config.yaml
arch: "unet"
horizontal_flip: true
conditioning: "class"
targets: ["finding"]
num_classes: 4
pixel_unshuffle: 2
residual_init: "zero_last"
max_grad_norm: 3.0
batch_size: 128
epochs: 44.1
final_lr_fraction: 0.1
Rows from block 8, named by matrix and row number. Each number is 500 + 40 x the weight over its row's rms, rounded and kept within 0 to 999. All counts start at 0. Numbers have three digits each. After the name is the row's rms in percent of the matrix's.
# convs0: first 3x3 conv (model.decb.0.0.convs.0.weight, 96x192x3x3), inputs 120-125, a 3x3 kernel for each
convs0.0 102:507532579504487477563446467484498489434456434496488503530576517525577489431514491502501511534473519450406524495540507441405495508395469534495500503389435526358460
convs0.1 085:561586526460479487532537500554562513472481471604583543378366479450426447488484456433450429450472505534565599499459441563548499513488489473472443502495476457476465
convs0.2 101:490490475449515548440523438480479518519562516442479453513610457479476516587492487446482475477530562439480469482524541442383521548565476464487518473451447504437454
convs0.3 106:483538457496504419443526506500439480477472492407334413461446529393479506477422489479444476485454493544487503480520511469500497519501478503513463427495461535479461
convs0.4 093:439558545542537525442549470457478412479431484510562505499539578506485416402608437457495453524458423513506535483481551512509438457565510492483471529496526543535520
convs0.5 099:489454438493521471523534549517494493496540486541544456408535480557630501510493500511527403542552573535551491498599574515568429470480495457545492511515477508587545
convs0.6 094:457416415460481513429521487573481511536552491482544600532426390526448429525508476448447525431514582519502518478489523455409433429492483466492556476509518448475580
convs0.7 107:562585527500420486496532529547550525500522541500551548538543523477410456527524526531498550471438470534578508521530519487496484544447539442468497499515493607609604
convs0.8 088:520496424488519478516496580512559506537546572566533515527484488573524572577554480505498537581466400519518480515541463525542399532500566567508541508444552554520560
convs0.9 089:469256408573483427503552531495525524507617534534545525521421489542509497491480489550508507494604500513535524466533453499580554525481448525554445406420445471503480
convs0.10 110:485435426462465479471501507488495491423462501481550534531508551526414439498457523471507509436378390494557556460502484521533497486533489428477476496531470457485482
convs0.11 104:530535521491561463516553503484515461432464513427520494532466561520462528521458499436545553563420488492476515497467489506566537470514465521495450525431478530543430
convs0.12 111:554566519525592605462469504477465541500554527585523504430553480484389544521428473466517519439542529505476421471543509518464551520553522476489481536509447479463477
convs0.13 100:527539531500560520553539509532621495496503485557604599512330431459471513522426441458566508463509511426510516489446504467527500491512513557624578498525511476506517
convs0.14 110:562594528495497467511506530459442408372422525511558497459514509441575511491599470489545482519583509543501543470494520499538558524493407544549507514560531514499532
convs0.15 100:492458514518469370467501452494448490459451525473496490555579575425538475418482497472517522506472485545512436472513552499531509525481544529533485522492452470502515
convs0.16 103:431495475559493511420468530515474485463522534512498536472615476388551468508518521554542517409496651569567548413512588598485358500489517497458510476489542519521537
convs0.17 108:454479504542448429515563534482440492427304394522533520444448577500338456534522540549516446426355355560578503430531529551544471467431518443442446500481408504474471
convs0.18 098:530511526493520559484452493519527542530519558511486466521467476462416519461415512504529538468494537480476514415444457422440438422464474496488466524469467520522511
convs0.19 098:646556450497549541579545490446550544499475469515487477577359636493485547501552485464476468549574462469423471430454458442495572545551473528453423568550495500524482
convs0.20 109:495512555549451455493516570463513442432481414489448512509409453345365502406526412475467498482381432508468524508491443536516483464524439504513538471524492553548534
convs0.21 097:588592510454481469540495465596638564540571531526513553473473524543479490476501578469504487561451352470514572501466459346503678577483413523489482470473491546514486
convs0.22 091:494555608514548478527530473541560486595530543521594570374546542385645507552588354450518493523497434546534608488460491517449519533532447525527555502537483514504445
convs0.23 108:440401477540524483481488427547556513484522505561525495477378511423535555504577560497585500512452435491520560449494491487463434525522516506557492491572483494466551
convs0.24 108:474489541515545533460487520429462434438400452466493541481531506464595505440549513497510503521469503446421488506489487500521538526486496502563519499454522474390491
convs0.25 101:545561434470481488512503525469456477556571534494498529476431351417329461494481465494406472545523518509440507494547477463385472439556479487499547533581574523479544
convs0.26 094:431539496473525460522554460426428498470418412479497534434510428460523427454478482503451502549539502496516480466474509436411453553516551504463495454543529501517481
convs0.27 116:420397513472545472528515460492473551496562553534547504481539522572459538532483519497542487423484452474498480508537490432510478510528499502434478557502535481474522
convs0.28 102:506508481549548553578560568543581579541556562540545552443502525565594568474483460493497483478478476526542551494503518490464459454442447482485482479476472452465457
convs0.29 082:468486478580548455580551530433413473426466481479475504423520413560481550552416545525524494507571524459484482494479484497468524465470451432468439549481532455514514
convs0.30 114:550504541464480547507519521481482475483548515480493514485451500471556487475508517535530532512531499494483504503508501488468438454479534514464507537483479490521504
convs0.31 086:471469446519530510520550532545572548466484496528529508472487554521562555399493570525517535565574604400389391432437432483437423542516515497550544491456438452460468
convs0.32 093:575550541505539559420440468463470485471492529449463465472477500423427492495509491527528536511536594440476528531517533432439411483512499563554523494466428477490513
convs0.33 096:457474473507525577457506460516520492500503491520555530478432548532461478530487508503532516467293448519449525458396452459478496521566549497544466513550493521535512
convs0.34 082:566566538485391418482472505461483465421384386434427491544502531498492516500525501502561531482545432443528451488452506439484471469538517493487511514536503466469412
convs0.35 104:513504523480495560510454511510514519519499526538431533525494469480634524437459525473409491481327528513548533485492500485462443424400466513430532429392382455451434
convs0.36 090:456547598430528512571515537555551499555511526545561593469486480489545533603599483521503539527484459466435480516532527463484535486480491491504498469483533485555496
convs0.37 094:489497489358399452429388456416505506404445463351409416504475553398491515504445521473547554464471502393464468505532530428428416499484431541543511566522379514539512
convs0.38 097:530436497463579511516517457401458441501440451536504530437519486538605483547408498491495471575548513423497526545488527433333399381438412503497461507496530477521465
convs0.39 095:373497525384604482486523601519538555503411508556536524509385504466420559567514552508497547491569543500466462524513450565559522482370414483523498527507461479546531
convs0.40 081:491563546523507507474500524542524482533511506521524511546476344477446413499470455573545509561520514538536563531519517512486482460497476353395385480474470486501509
convs0.41 102:426415529483540550541539448453513497448392427423441471512443482499470484484527495414466483542528491526530512480515516436461504534505515493556588484416396459458466
convs0.42 080:589580558508530504536517508523519523581535518527494469441590520552608425527412361439531509557552485524540501540506489440489478491464471457472501524537533489527544
convs0.43 094:528526528503512489493475378476458488422305540527419454471426506502555456515446469462462496531481482498481527528476501489598498460423485513427431481422567514513519
convs0.44 099:459477483475500471492508493489484482422477467442486404512522423495400393506486528516485457532535528531486465470508514529520504497505480457466407503489488520520520
convs0.45 097:565513451499489475493498481447524527456531542526492471500348389434254534518459571409484447580579433479492403516544486427456464485512578484511535546549563500529539
convs0.46 099:479471427512540566440462564486512488535547500536558502562530421549451537429453526433466470466560546485516558521528492431351442479462475470534509503500464506567525
convs0.47 098:377516535594487287481539476398397459412453442499481506457480516500553485553543424460462539527456345480512568596497460417477540442528557519545472503533589501478540
convs0.48 089:527481464546509528446486536519524536454480457485481450630618565582584580563595593420484496440482478548566522535572582572511449400480597511553494461469464564567591
convs0.49 083:536434409437466461495484458507479509561515592534568562481556462532511452540444391485509520459542410452486410441464508499482572540494534481536500435427429430468481
convs0.50 093:509556558498579533509530558518486502485493487512491498545553495457436461426423403494451490441513511583502591492504504461361360506463441472515537486419489494513457
convs0.51 109:482488526507472529536463511476499488557408402451404469536428558393584519526539539456522466532461527583483452491517510455522540446437458479459525525479329505560555
convs0.52 108:459492475447497535519507425392476455357356356398444476467463456413459457427478462487503463452416386502513530489503482508536513447436460514535526451471444350388384
convs0.53 077:523515524536538534480529559461470449453461452530527520517571539513555506532570544487499471461515534429493542506567532557551573410467476613636606517534529529514484
convs0.54 068:496509472494509498499490502445431447479469498496479484540612568492545495495533453550559540477528575428477500467480465406439497640608574531542518518522530495550540
convs0.55 106:479458535497457419530503462528501486454377288471498461609488479469495402540535489482500474430382368521554509478476447513560572513453494503490486497509534513464470
convs0.56 110:541514483557552524494488469434473495461465499447369426455417536488446545544394473498488435526512487484522420497524493563532501396413541507539555462435477484507557
convs0.57 100:594529505530523548506463449516525494542528521497478474539529504470548516549507425517520533562555557503469475544550548450463511628647575592601598595578584505516524
convs0.58 130:430439487473484471482465426499493494404432449428476413537525551503531458495556480504436463555409372464439454512476471510535501509518524469434504489440403503520536
convs0.59 080:440518482550560542495534531533573503556607526500549521469439502478487549512526516514562509468482489484546472491474479513511460460499492541581543471537538480495474
convs0.60 101:486584480557586374428472502539479485478460469524508495500486515416427411468443448519540574513559504515501474539560501497502550519519542548517510448563484502424433
convs0.61 095:443496498502563506521505520469524514558625484504538504493530467503324579488473451516513534550613497472525519456467501513523500479517551469424470521528522523490488
convs0.62 099:537499439442509555511562559520513445497531544519491510498512524554540602501512558504465328577574602414469478555560589417463515524532520503516545531497478578544528
convs0.63 105:527482539487448478504438504416548485426435613536504541487507403558567442537493457441465583489448607544434490510493489532522416510449446541463452468445542560540510
convs0.64 110:455505497426468521462464526491454529493469566512476462463537525456599555537490479458453500473523484516583536524495459442551534466411500424404503436452529454462521
convs0.65 099:467477453385453555424431482501507589594554562542537530494473596539390514552506522458543559554511550392411497584523452445480498488484481507474492491486549522532527
convs0.66 098:465484455429439517539575433500478547526522577561527532467484464290409440555470525529507505556480603472527484516504520512510516486511529442493429606481438498537563
convs0.67 096:505537530507474523478505463534534468412516446551549545565542501492540475550506568404515495548584496547494429396435503519483485548471536565580493482516400494518484
convs0.68 108:497595463469486506555530550474449438484386459514471494492523504514507488497433514519535584548485415484391485529531530400318424483498491498474545470436437447412526
convs0.69 106:512483436482531539602537428436481528440501482503465470492432511472443539464403499468501477490546564529433389526485478481484489539608553442462471552461427501504449
convs0.70 098:460352486479582438492563551468505486451432483532496586499450470465597566501477511504523522509589490450440462502501483493497514459359465492582460510393512489481455
convs0.71 116:506499451438559578505525552499504503480509466491557508491483527492502481525342508494503511460455509532561583461503508438537544529391386487511511509560551544514456
convs0.72 105:506504532540518531517531546550573540474483468512510490459479564470438606486461540509504520498517573498443470491470475490441403527547545494494480480485469489476472
convs0.73 108:531505506485478532473435463494526479503522501499507572524540470464432493539535521540536528489553601416393445513577510386363364508456475491509520549469488489504546
convs0.74 095:508517539530533544527500467589579561568521510466448445493463465503530546430495530523504478492458425534482450479466471477467490527509514503502542477478496488527553
convs0.75 107:455496430529459450498457476538579497438449436438500476441574515513461484494428420454439440507519530494512526519514476452385447494552489544514511428424381456457417
convs0.76 114:516465479562521490451482541515509499451503504480515523467457506410471503511546507471451456490502535478489523467452462538525534506476470466464471499505478480477452
convs0.77 103:480428491438544557465506424492581495540320545515498462564400580642482592522403512518490545597599493433435334550463535515537500521522502486472557570476402473522430
convs0.78 099:479406436593584547485457418455535511375379450321347363534482458551393443496457427510469494484486519507457406540539497533468443449528592451500510372422544517522462
convs0.79 089:564534559483478498457481479570584592581575575526545544489500435493557409507541466489521521536525471515563551626606586511517545535540549494553605541532533535544546
convs0.80 107:513533477557527411438513539472470570485428561476493527472495532561416468493401516445471473518330425508510490476473489563592453517441454510490524480533474455557492
convs0.81 103:531601538543482468519467511445476466412456415485471502478452427515522533493581513491547458587527478473451525559523522408422434505505478536473517499529507489500510
convs0.82 109:443485476484479500473441527507511481517389402398317376484435344463456430528411472495502526558504507499526513509521545510505538496491472468516457462415410498498506
convs0.83 109:449490512402464509510482411509516558470501509533553522575529527515484480534560467497508454451562491482448410494557540446465441517515507521433482461545486492493470
convs0.84 103:442392422490552540476541542468399494504374444498446498538549542547530568547462524516496446438511468411546482500514457550524495565568458511554500489519590489449455
convs0.85 097:440459539492555565529527464455472435576552495462458537493415473473473446489401489530496491509477528559533455490526513536531553522490498489452508524520526484503503
convs0.86 118:506529515528455473530440461453436484471445464495481513511511469465532458433488489440542493469469401385366413490515501520500558451485446465408471459383392468451461
convs0.87 091:580500444488417463419534453430436450390470463425506481428470464449476454479502516531549576578475528467485501502474458458568595444451492495512544426440473519542544
convs0.88 106:542537433475481509465490503498529545383427474453466523498453490631625498494485477472510524516531542499496550513536506522530478532532507502520496495540513551562559
convs0.89 090:530484519516590519495480561524532508512556499544604518509512470552520516511495556511517497494481564489431522501495497527525547421407451490441496482499467522478464
convs0.90 104:542567586421484528434449454462500449454427474512472468520494417475444471513521523414449418521541576468484459485436475453432423506491505507556490485489499480462464
convs0.91 100:463466512538539568485501522404453497551539588566608625533495549533558516497427413471453486449448513532564531426494483491545487475485459524527491531514493454489495
convs0.92 098:534544530500619552594508458518517495461498490584572477526629512484469482509526490574490553589487461556612586582541522477475445555521484526555492497445478544537544
convs0.93 102:531470483474537540429446431425435444298380435407431486513500461520498507497479475484356488545567569513523525530524495501422497520583519500515466537551506456533526
convs0.94 111:406409464477490486547515455479476452529524500435453434586458425372407477508457472491488466500459408489462503492508471359256350491468519414494475529541525524521539
convs0.95 086:460481523487484463515502497525544482505454495504439465462527460565569386603438439491474444557486488513551502481471543525512484457594523496500546481451480590564505