config.toml
arch = "unet"
conditioning = "class"
objective = "edm"
targets = ["finding"]
norm = "groupnorm"
widths = [48, 96, 96]
attention = true
optimizer = "adamw"
learning_rate = 0.0019
beta2 = 0.999
eps = 1e-06
max_grad_norm = 3.0
epochs = 44.1
Rows from block 3 of a small class-conditioned image diffusion model, named by matrix and row number. Rows with one number belong to one channel. Each number is 200 + 30 x the weight over its row's rms, rounded and kept within 0 to 999. All counts start at 0. After the name is the row's rms in percent of the matrix's.
After each channel's rows are labels from the 100 images, of 14976 (inputs lightly noised), where the channel reaches its highest value: "responds to" is what is common among them; "colour at peak" is the nearest of a few named colours to the mean colour under the peak. Only what is clearly more common there than usual is listed. The data: retinal OCT scans (Kermany 2017).
# convs0: first 3x3 conv (model.enc.1.1.convs.0.weight, 96x96x3x3, each kernel summed), inputs 0-95
# convs1: second 3x3 conv (model.enc.1.1.convs.1.weight, 96x96x3x3, transposed, each kernel summed), outputs 0-95

convs0.84,085,210,215,183,186,181,220,187,205,210,187,130,266,199,176,212,187,247,166,199,236,160,188,179,202,107,212,211,232,176,211,162,261,196,206,180,233,230,181,191,172,192,205,216,199,225,223,204,178,177,135,227,238,198,158,209,292,219,169,201,176,205,162,170,182,207,228,219,220,189,235,168,226,188,199,246,153,176,187,160,221,172,159,189,191,222,166,150,208,213,196,237,147,191,222,215,204
convs1.84,106,195,212,185,220,219,181,172,233,231,213,256,196,197,190,157,218,170,199,183,184,216,176,207,233,157,233,197,160,222,187,180,262,160,155,184,210,169,182,210,215,206,170,215,227,202,279,210,194,199,228,219,231,236,196,154,160,181,158,187,186,219,239,203,189,192,158,176,184,176,192,185,272,257,141,248,247,198,213,270,157,182,176,213,176,211,174,218,195,159,165,187,151,150,181,197,194
responds to: finding: diabetic macular edema
colour at peak: grey

convs0.8,133,232,223,175,256,188,185,230,173,181,249,211,198,233,184,300,218,163,221,239,229,203,196,199,185,214,234,244,239,255,205,209,185,197,172,237,236,235,208,186,247,245,209,200,231,226,214,196,215,180,180,199,235,253,201,191,220,220,187,191,235,167,249,171,240,152,242,237,201,207,142,233,209,149,214,237,226,160,198,220,222,184,179,226,225,189,150,260,198,203,190,219,187,214,175,207,183
convs1.8,079,226,184,230,243,125,159,219,216,170,230,199,202,215,231,182,230,217,168,200,174,190,187,239,157,238,192,172,257,220,201,206,211,230,250,191,182,189,224,240,154,233,250,217,195,153,185,198,229,200,170,200,209,213,152,228,160,253,172,181,197,195,175,209,216,227,156,165,178,205,241,187,207,264,229,198,220,220,185,163,172,166,279,191,211,212,176,176,215,265,199,173,223,230,192,211,251
responds to: finding: choroidal neovascularization
colour at peak: grey

convs0.86,096,204,236,200,185,245,196,242,181,219,198,176,212,183,172,206,177,182,224,234,204,194,228,183,184,228,147,190,168,163,206,219,208,191,199,166,202,198,165,175,214,207,144,255,191,179,218,172,180,251,174,183,232,200,140,231,161,203,170,166,171,157,222,228,250,135,180,208,185,205,224,230,223,223,198,162,203,212,207,189,274,157,172,217,157,203,184,180,171,156,268,177,120,162,214,223,223
convs1.86,108,199,193,171,135,186,252,176,206,165,167,183,227,191,223,222,193,195,187,211,194,219,217,209,180,90,188,197,222,225,191,242,171,177,231,167,181,214,179,167,129,211,217,151,204,203,212,219,146,236,181,219,167,204,273,151,200,215,254,191,236,148,125,162,211,176,193,149,201,204,172,198,203,222,195,181,186,204,233,168,178,232,205,174,183,195,203,204,227,232,186,222,178,233,200,175,197
responds to: finding: choroidal neovascularization
colour at peak: grey

convs0.11,100,179,158,165,203,169,188,206,172,181,212,174,184,179,259,219,240,178,201,180,238,179,187,166,236,172,174,193,191,215,175,236,167,173,217,215,222,151,223,212,197,140,208,176,221,177,184,243,165,233,177,190,232,176,151,214,190,219,154,151,194,149,151,192,199,234,175,210,140,192,187,226,156,137,192,226,168,137,177,185,195,194,191,180,200,241,224,178,215,213,168,150,172,242,220,130,175
convs1.11,114,203,221,230,244,251,163,201,202,206,219,89,175,229,196,218,191,222,196,223,165,182,239,230,227,226,197,166,176,176,165,180,260,184,218,206,181,208,206,195,170,210,204,204,164,179,177,175,190,179,183,204,201,196,208,260,211,187,193,175,206,204,205,211,191,200,203,208,244,149,212,178,215,166,164,186,195,158,173,224,201,165,218,208,237,102,207,229,182,170,227,207,150,121,149,163,224
responds to: finding: diabetic macular edema
colour at peak: grey

convs0.31,104,190,198,227,175,136,215,197,187,149,205,157,157,196,211,209,214,134,155,196,202,180,207,195,199,232,192,199,217,200,191,218,212,181,207,231,207,150,150,162,179,131,224,223,198,179,221,175,190,215,192,254,206,192,202,181,193,201,142,191,205,217,167,240,207,234,224,254,202,145,189,194,244,196,184,176,154,223,181,186,256,152,164,149,143,254,227,150,200,205,184,166,176,152,228,165,203
convs1.31,097,187,151,202,164,218,188,233,196,233,206,166,224,245,149,185,167,216,165,202,163,196,140,173,213,170,173,202,197,206,194,194,255,242,205,184,188,208,212,188,224,176,226,183,239,222,115,220,223,159,187,267,222,221,155,235,195,196,188,180,226,207,227,199,178,224,213,239,179,200,160,178,175,210,265,184,189,206,218,180,201,219,217,187,206,153,244,128,175,180,221,225,225,227,229,118,184
responds to: finding: diabetic macular edema
colour at peak: grey

convs0.33,102,236,223,218,213,210,198,236,183,187,204,157,173,209,222,147,185,175,190,187,211,173,204,222,210,192,242,233,188,178,205,210,194,172,195,195,181,188,208,191,232,190,211,164,234,179,179,193,189,230,185,176,232,166,176,220,194,181,248,211,176,135,225,146,246,147,136,194,157,187,234,245,176,220,132,212,164,223,201,154,183,213,175,143,200,146,251,223,202,194,213,159,221,137,232,265,239
convs1.33,096,140,207,226,252,184,230,147,201,164,214,201,234,214,199,197,187,198,182,191,246,209,167,183,194,172,215,213,221,218,198,225,199,214,237,118,191,250,189,173,148,185,237,225,180,208,198,197,222,217,222,254,162,154,224,218,246,165,222,191,210,209,157,233,122,207,263,155,173,184,191,201,198,209,176,182,195,221,234,191,230,185,240,146,197,167,156,197,159,197,249,238,159,195,166,201,189
responds to: finding: diabetic macular edema
colour at peak: grey; white

convs0.3,118,160,150,214,244,192,199,240,217,183,241,220,210,197,207,248,208,193,273,219,215,190,173,166,205,235,178,222,248,209,240,259,251,218,214,217,210,222,210,223,187,174,228,203,211,237,207,224,161,224,180,191,224,242,212,172,150,211,232,204,214,202,212,208,217,192,216,256,199,255,157,238,177,180,226,171,164,148,186,164,219,178,174,184,241,203,180,214,243,118,201,211,139,185,161,176,215
convs1.3,078,238,203,144,208,197,220,214,172,218,185,207,213,200,286,251,196,151,193,179,138,222,173,220,177,194,240,197,232,204,176,178,166,168,158,186,198,203,228,189,180,237,198,186,191,175,183,162,208,192,183,161,168,240,167,168,199,191,212,155,207,215,170,193,230,199,170,228,204,151,209,157,221,123,232,197,236,269,209,203,200,177,151,216,257,171,198,163,238,219,206,244,214,247,178,179,162
responds to: finding: diabetic macular edema
colour at peak: grey

convs0.67,117,174,117,211,221,161,234,205,180,190,188,179,190,187,163,185,220,185,220,203,212,187,180,213,214,187,152,194,210,231,191,239,182,206,126,208,123,187,185,233,214,183,217,129,244,234,197,200,210,223,200,174,226,136,202,156,194,196,181,175,189,185,214,190,245,172,203,206,168,186,168,183,178,191,202,157,214,251,240,213,151,188,206,167,187,233,253,182,219,247,164,153,203,183,190,134,151
convs1.67,116,222,244,235,230,204,172,158,210,204,218,173,190,184,180,207,184,230,210,231,175,175,192,222,219,214,180,206,211,185,263,170,188,208,218,213,231,209,193,172,209,224,187,237,154,197,165,226,194,137,213,246,130,171,175,246,229,135,171,154,201,154,211,215,113,174,187,227,168,209,259,184,188,151,217,182,221,172,169,211,248,132,191,237,171,186,171,184,175,199,208,191,179,170,174,210,178
responds to: finding: normal
colour at peak: grey

convs0.17,094,272,207,209,203,200,220,225,300,164,239,234,184,230,200,219,194,203,142,203,217,170,144,187,198,208,180,225,245,188,228,231,141,221,214,214,166,214,163,174,247,210,259,170,154,136,140,188,167,202,174,193,206,201,190,189,186,188,184,197,164,193,184,233,213,169,192,154,190,165,147,193,172,192,194,150,180,228,199,198,202,159,201,204,206,168,231,236,184,239,170,197,174,195,213,186,227
convs1.17,080,169,212,177,204,227,213,196,194,152,151,181,213,179,207,121,180,224,197,166,178,180,213,196,183,183,189,206,154,237,110,237,179,197,215,209,175,154,206,178,219,180,150,215,189,199,190,186,138,189,208,217,156,170,165,217,238,167,165,157,207,211,177,97,224,185,230,241,211,205,187,186,211,213,217,153,258,202,238,164,203,197,187,228,191,196,210,184,198,133,207,191,235,188,219,229,198
responds to: finding: diabetic macular edema
colour at peak: grey

convs0.50,101,238,220,190,198,187,193,155,203,202,226,153,187,226,221,153,186,212,195,211,229,164,223,202,175,168,242,201,222,162,203,217,205,179,144,172,258,183,220,191,154,191,234,179,183,184,231,195,165,276,229,217,230,116,207,207,234,217,222,232,186,210,148,219,210,195,170,168,227,198,212,193,158,210,196,230,140,202,174,193,202,184,136,196,227,159,229,177,163,265,214,183,253,202,228,253,193
convs1.50,094,219,213,216,201,177,247,170,150,104,224,196,170,168,114,142,192,201,189,208,195,215,198,238,194,187,174,220,217,180,219,185,183,193,231,212,173,231,219,211,225,155,194,176,204,189,189,232,208,202,183,222,220,214,196,211,170,194,165,239,207,175,206,122,192,217,164,223,174,223,190,194,183,256,184,173,254,208,183,152,196,236,216,219,221,211,191,180,231,148,201,116,156,197,228,249,197
responds to: finding: diabetic macular edema
colour at peak: white

convs0.57,090,238,212,170,169,174,142,170,194,155,206,184,202,183,143,169,165,220,205,161,212,161,188,102,210,184,220,194,200,170,180,205,196,198,219,178,188,162,172,204,205,188,188,217,208,185,212,184,183,174,214,184,234,148,157,235,267,170,161,215,141,143,222,213,253,187,242,182,175,217,213,201,169,163,190,184,194,163,182,195,182,190,148,159,196,186,148,212,121,200,203,174,205,194,172,182,177
convs1.57,115,205,177,206,196,239,238,230,157,241,246,231,211,225,190,249,208,186,195,234,217,206,211,199,198,195,206,198,165,179,163,157,207,150,196,241,189,139,135,181,142,216,162,192,208,217,239,139,217,179,210,155,203,175,221,139,183,206,218,232,186,176,174,199,227,185,190,174,226,177,205,170,226,167,119,183,146,188,219,196,208,251,156,153,197,214,195,217,221,216,237,188,145,155,192,198,171
responds to: finding: choroidal neovascularization
colour at peak: grey

convs0.1,075,195,195,231,243,181,221,267,181,132,246,168,188,205,179,213,195,218,207,174,175,207,205,157,191,217,244,178,221,231,138,192,207,147,187,176,168,161,200,234,193,167,253,228,205,174,164,195,196,153,205,161,286,200,210,189,199,201,208,207,179,183,194,173,205,226,211,183,158,142,243,183,227,212,265,208,145,152,267,207,192,229,225,204,198,162,170,205,186,200,218,230,189,218,196,170,175
convs1.1,095,216,200,167,164,137,177,152,210,202,155,199,208,166,233,185,185,227,180,223,147,189,199,170,165,189,166,179,213,179,234,200,210,129,203,193,159,196,218,204,174,178,175,189,175,217,186,151,158,185,217,196,98,252,161,155,174,165,190,268,200,219,202,200,195,183,209,243,193,253,220,156,189,240,227,235,217,182,192,201,163,175,185,203,177,188,222,222,268,154,194,196,187,192,200,176,193
responds to: finding: normal
colour at peak: grey

convs0.46,089,222,144,194,180,203,187,230,163,182,199,196,206,202,221,192,160,193,222,269,228,235,200,221,235,155,230,225,148,189,204,214,267,231,270,239,234,170,180,171,206,152,212,225,154,189,209,164,156,170,216,158,220,181,158,178,199,204,254,137,242,222,184,177,226,195,205,187,221,179,217,210,219,205,218,191,213,139,159,191,200,180,195,240,241,188,222,162,203,173,204,267,198,153,197,179,205
convs1.46,100,166,271,235,237,260,216,190,202,217,231,195,183,222,212,187,246,204,194,174,197,140,211,204,205,217,232,204,222,252,257,167,201,183,177,217,196,221,212,209,219,187,229,175,177,168,157,191,219,241,210,235,170,192,193,208,219,111,151,216,156,177,209,174,181,182,212,195,188,206,285,164,209,190,249,235,186,193,173,173,192,188,190,147,150,217,177,253,205,205,223,239,204,193,164,153,196
responds to: finding: choroidal neovascularization
colour at peak: grey

convs0.38,079,190,261,166,188,199,170,196,203,157,216,248,215,196,224,229,164,178,188,210,241,197,211,176,204,149,199,209,182,108,185,167,201,202,190,202,225,211,205,193,155,174,196,167,195,167,229,183,126,267,218,149,239,180,185,186,224,190,197,197,196,197,168,168,200,221,164,132,231,226,217,178,187,165,197,213,139,152,216,191,247,233,188,189,199,137,174,223,180,221,197,169,158,201,204,145,187
convs1.38,105,208,204,170,191,206,261,190,201,223,202,196,205,174,226,237,171,194,163,202,189,209,201,206,215,215,112,185,186,180,222,207,215,218,154,196,198,146,186,204,262,229,229,221,236,242,189,214,159,162,167,201,177,206,184,188,231,209,263,243,193,182,189,202,160,155,171,201,193,170,160,281,173,215,176,181,134,166,194,216,200,173,202,185,210,265,221,200,224,261,180,223,180,194,146,146,202
responds to: finding: choroidal neovascularization; finding: diabetic macular edema
colour at peak: grey

convs0.29,102,186,236,217,219,240,263,233,225,236,247,226,196,203,218,198,248,195,221,238,204,211,221,209,232,248,217,223,198,219,211,150,208,214,217,191,218,235,239,213,237,193,250,209,182,212,204,239,174,261,245,212,214,179,224,198,214,190,258,172,214,205,137,219,149,218,121,217,216,173,187,152,178,205,185,203,190,205,186,175,173,170,253,226,222,130,170,183,165,207,198,204,168,244,207,199,144
convs1.29,150,252,201,178,185,147,188,191,208,217,176,196,188,267,215,152,225,218,225,202,217,149,203,235,158,208,227,230,234,219,208,181,187,178,198,220,185,164,186,210,145,191,149,237,237,201,204,182,161,186,177,218,233,198,180,195,211,162,189,200,196,160,271,201,207,214,212,159,197,233,197,225,210,191,178,192,196,189,232,221,209,185,180,225,216,214,145,225,155,175,184,192,225,71,161,247,235
responds to: finding: diabetic macular edema
colour at peak: grey

convs0.40,083,237,206,158,214,189,191,169,201,214,214,239,204,217,194,255,138,186,220,221,230,249,144,179,207,207,176,207,217,154,193,174,155,203,159,200,259,215,182,196,214,209,228,144,203,162,196,175,150,162,185,205,268,176,186,229,217,194,151,180,156,153,201,205,255,123,202,194,156,177,163,194,194,180,193,169,167,181,180,233,182,175,166,181,173,197,174,185,204,172,176,209,167,236,203,158,154
convs1.40,096,195,216,234,156,193,238,231,185,222,238,108,181,223,170,245,187,190,215,169,165,173,172,201,241,210,203,211,207,147,192,169,177,198,204,164,202,210,134,138,228,215,227,201,181,166,164,208,217,199,166,209,169,214,203,167,239,208,202,181,212,196,156,222,139,119,139,190,225,194,202,259,168,187,159,189,184,215,219,192,229,197,160,194,200,219,183,233,191,215,238,217,244,183,191,202,251
responds to: finding: choroidal neovascularization
colour at peak: grey

convs0.9,119,162,159,195,217,177,183,188,169,187,146,185,202,178,165,172,218,199,208,193,184,173,155,197,251,188,152,186,204,159,165,182,156,170,119,184,178,210,208,222,219,192,173,193,220,178,178,232,216,239,191,174,270,126,240,158,179,227,164,214,188,204,226,182,250,155,224,188,195,183,191,186,188,217,223,137,199,194,181,194,179,188,147,164,201,213,175,191,208,243,198,155,202,191,192,118,163
convs1.9,120,189,240,213,189,209,170,190,217,197,244,184,206,159,208,228,205,191,219,200,170,216,193,187,182,195,108,195,183,200,219,204,170,200,158,164,173,209,182,144,222,219,187,243,125,239,180,186,237,190,215,213,105,159,194,212,198,196,209,216,226,152,197,170,148,130,207,217,214,258,219,172,184,202,231,206,195,157,157,155,236,204,151,157,193,203,177,223,169,213,218,210,209,186,184,149,186
responds to: finding: diabetic macular edema
colour at peak: grey

convs0.35,111,176,211,191,177,167,170,169,218,222,195,155,190,248,192,160,213,222,187,160,223,188,199,166,175,180,144,237,183,171,176,187,215,145,175,144,186,214,197,197,242,261,200,241,228,185,207,204,170,222,212,167,188,171,202,153,214,201,192,166,172,138,185,197,236,230,213,147,193,174,239,198,261,124,221,251,202,217,178,151,261,206,172,221,196,188,194,164,193,160,263,214,191,210,202,217,196
convs1.35,100,226,265,208,185,183,195,216,173,212,183,217,220,194,238,177,190,182,224,219,140,190,241,238,267,206,155,113,174,217,218,197,202,209,201,180,209,205,246,253,179,188,226,185,128,172,244,196,189,166,189,204,174,186,179,207,196,214,204,216,226,195,189,264,179,117,177,228,230,239,230,236,205,240,192,164,236,172,175,160,191,246,239,182,205,198,248,206,215,226,163,193,188,189,180,191,185
responds to: finding: normal
colour at peak: grey

convs0.69,089,199,187,156,203,183,228,205,177,213,222,228,190,214,189,184,192,183,201,179,220,161,176,159,205,208,201,200,235,178,158,191,179,216,107,214,219,160,227,215,186,191,204,238,261,245,173,239,226,185,173,133,181,161,157,217,143,237,155,185,178,225,209,232,218,149,177,200,213,175,213,224,188,177,236,220,262,154,226,162,228,190,174,191,189,205,193,247,176,232,146,168,185,215,202,159,144
convs1.69,123,193,265,254,242,209,117,189,157,209,237,228,202,216,238,199,165,184,207,212,210,246,231,153,175,191,227,209,154,174,207,187,198,161,179,226,182,203,186,171,174,209,180,163,180,190,219,179,191,221,200,182,194,151,251,199,119,232,207,173,207,151,207,131,194,194,202,196,227,205,206,163,257,198,167,204,162,169,163,225,178,251,190,177,207,151,172,196,179,224,249,181,166,204,190,185,185
responds to: finding: choroidal neovascularization
colour at peak: grey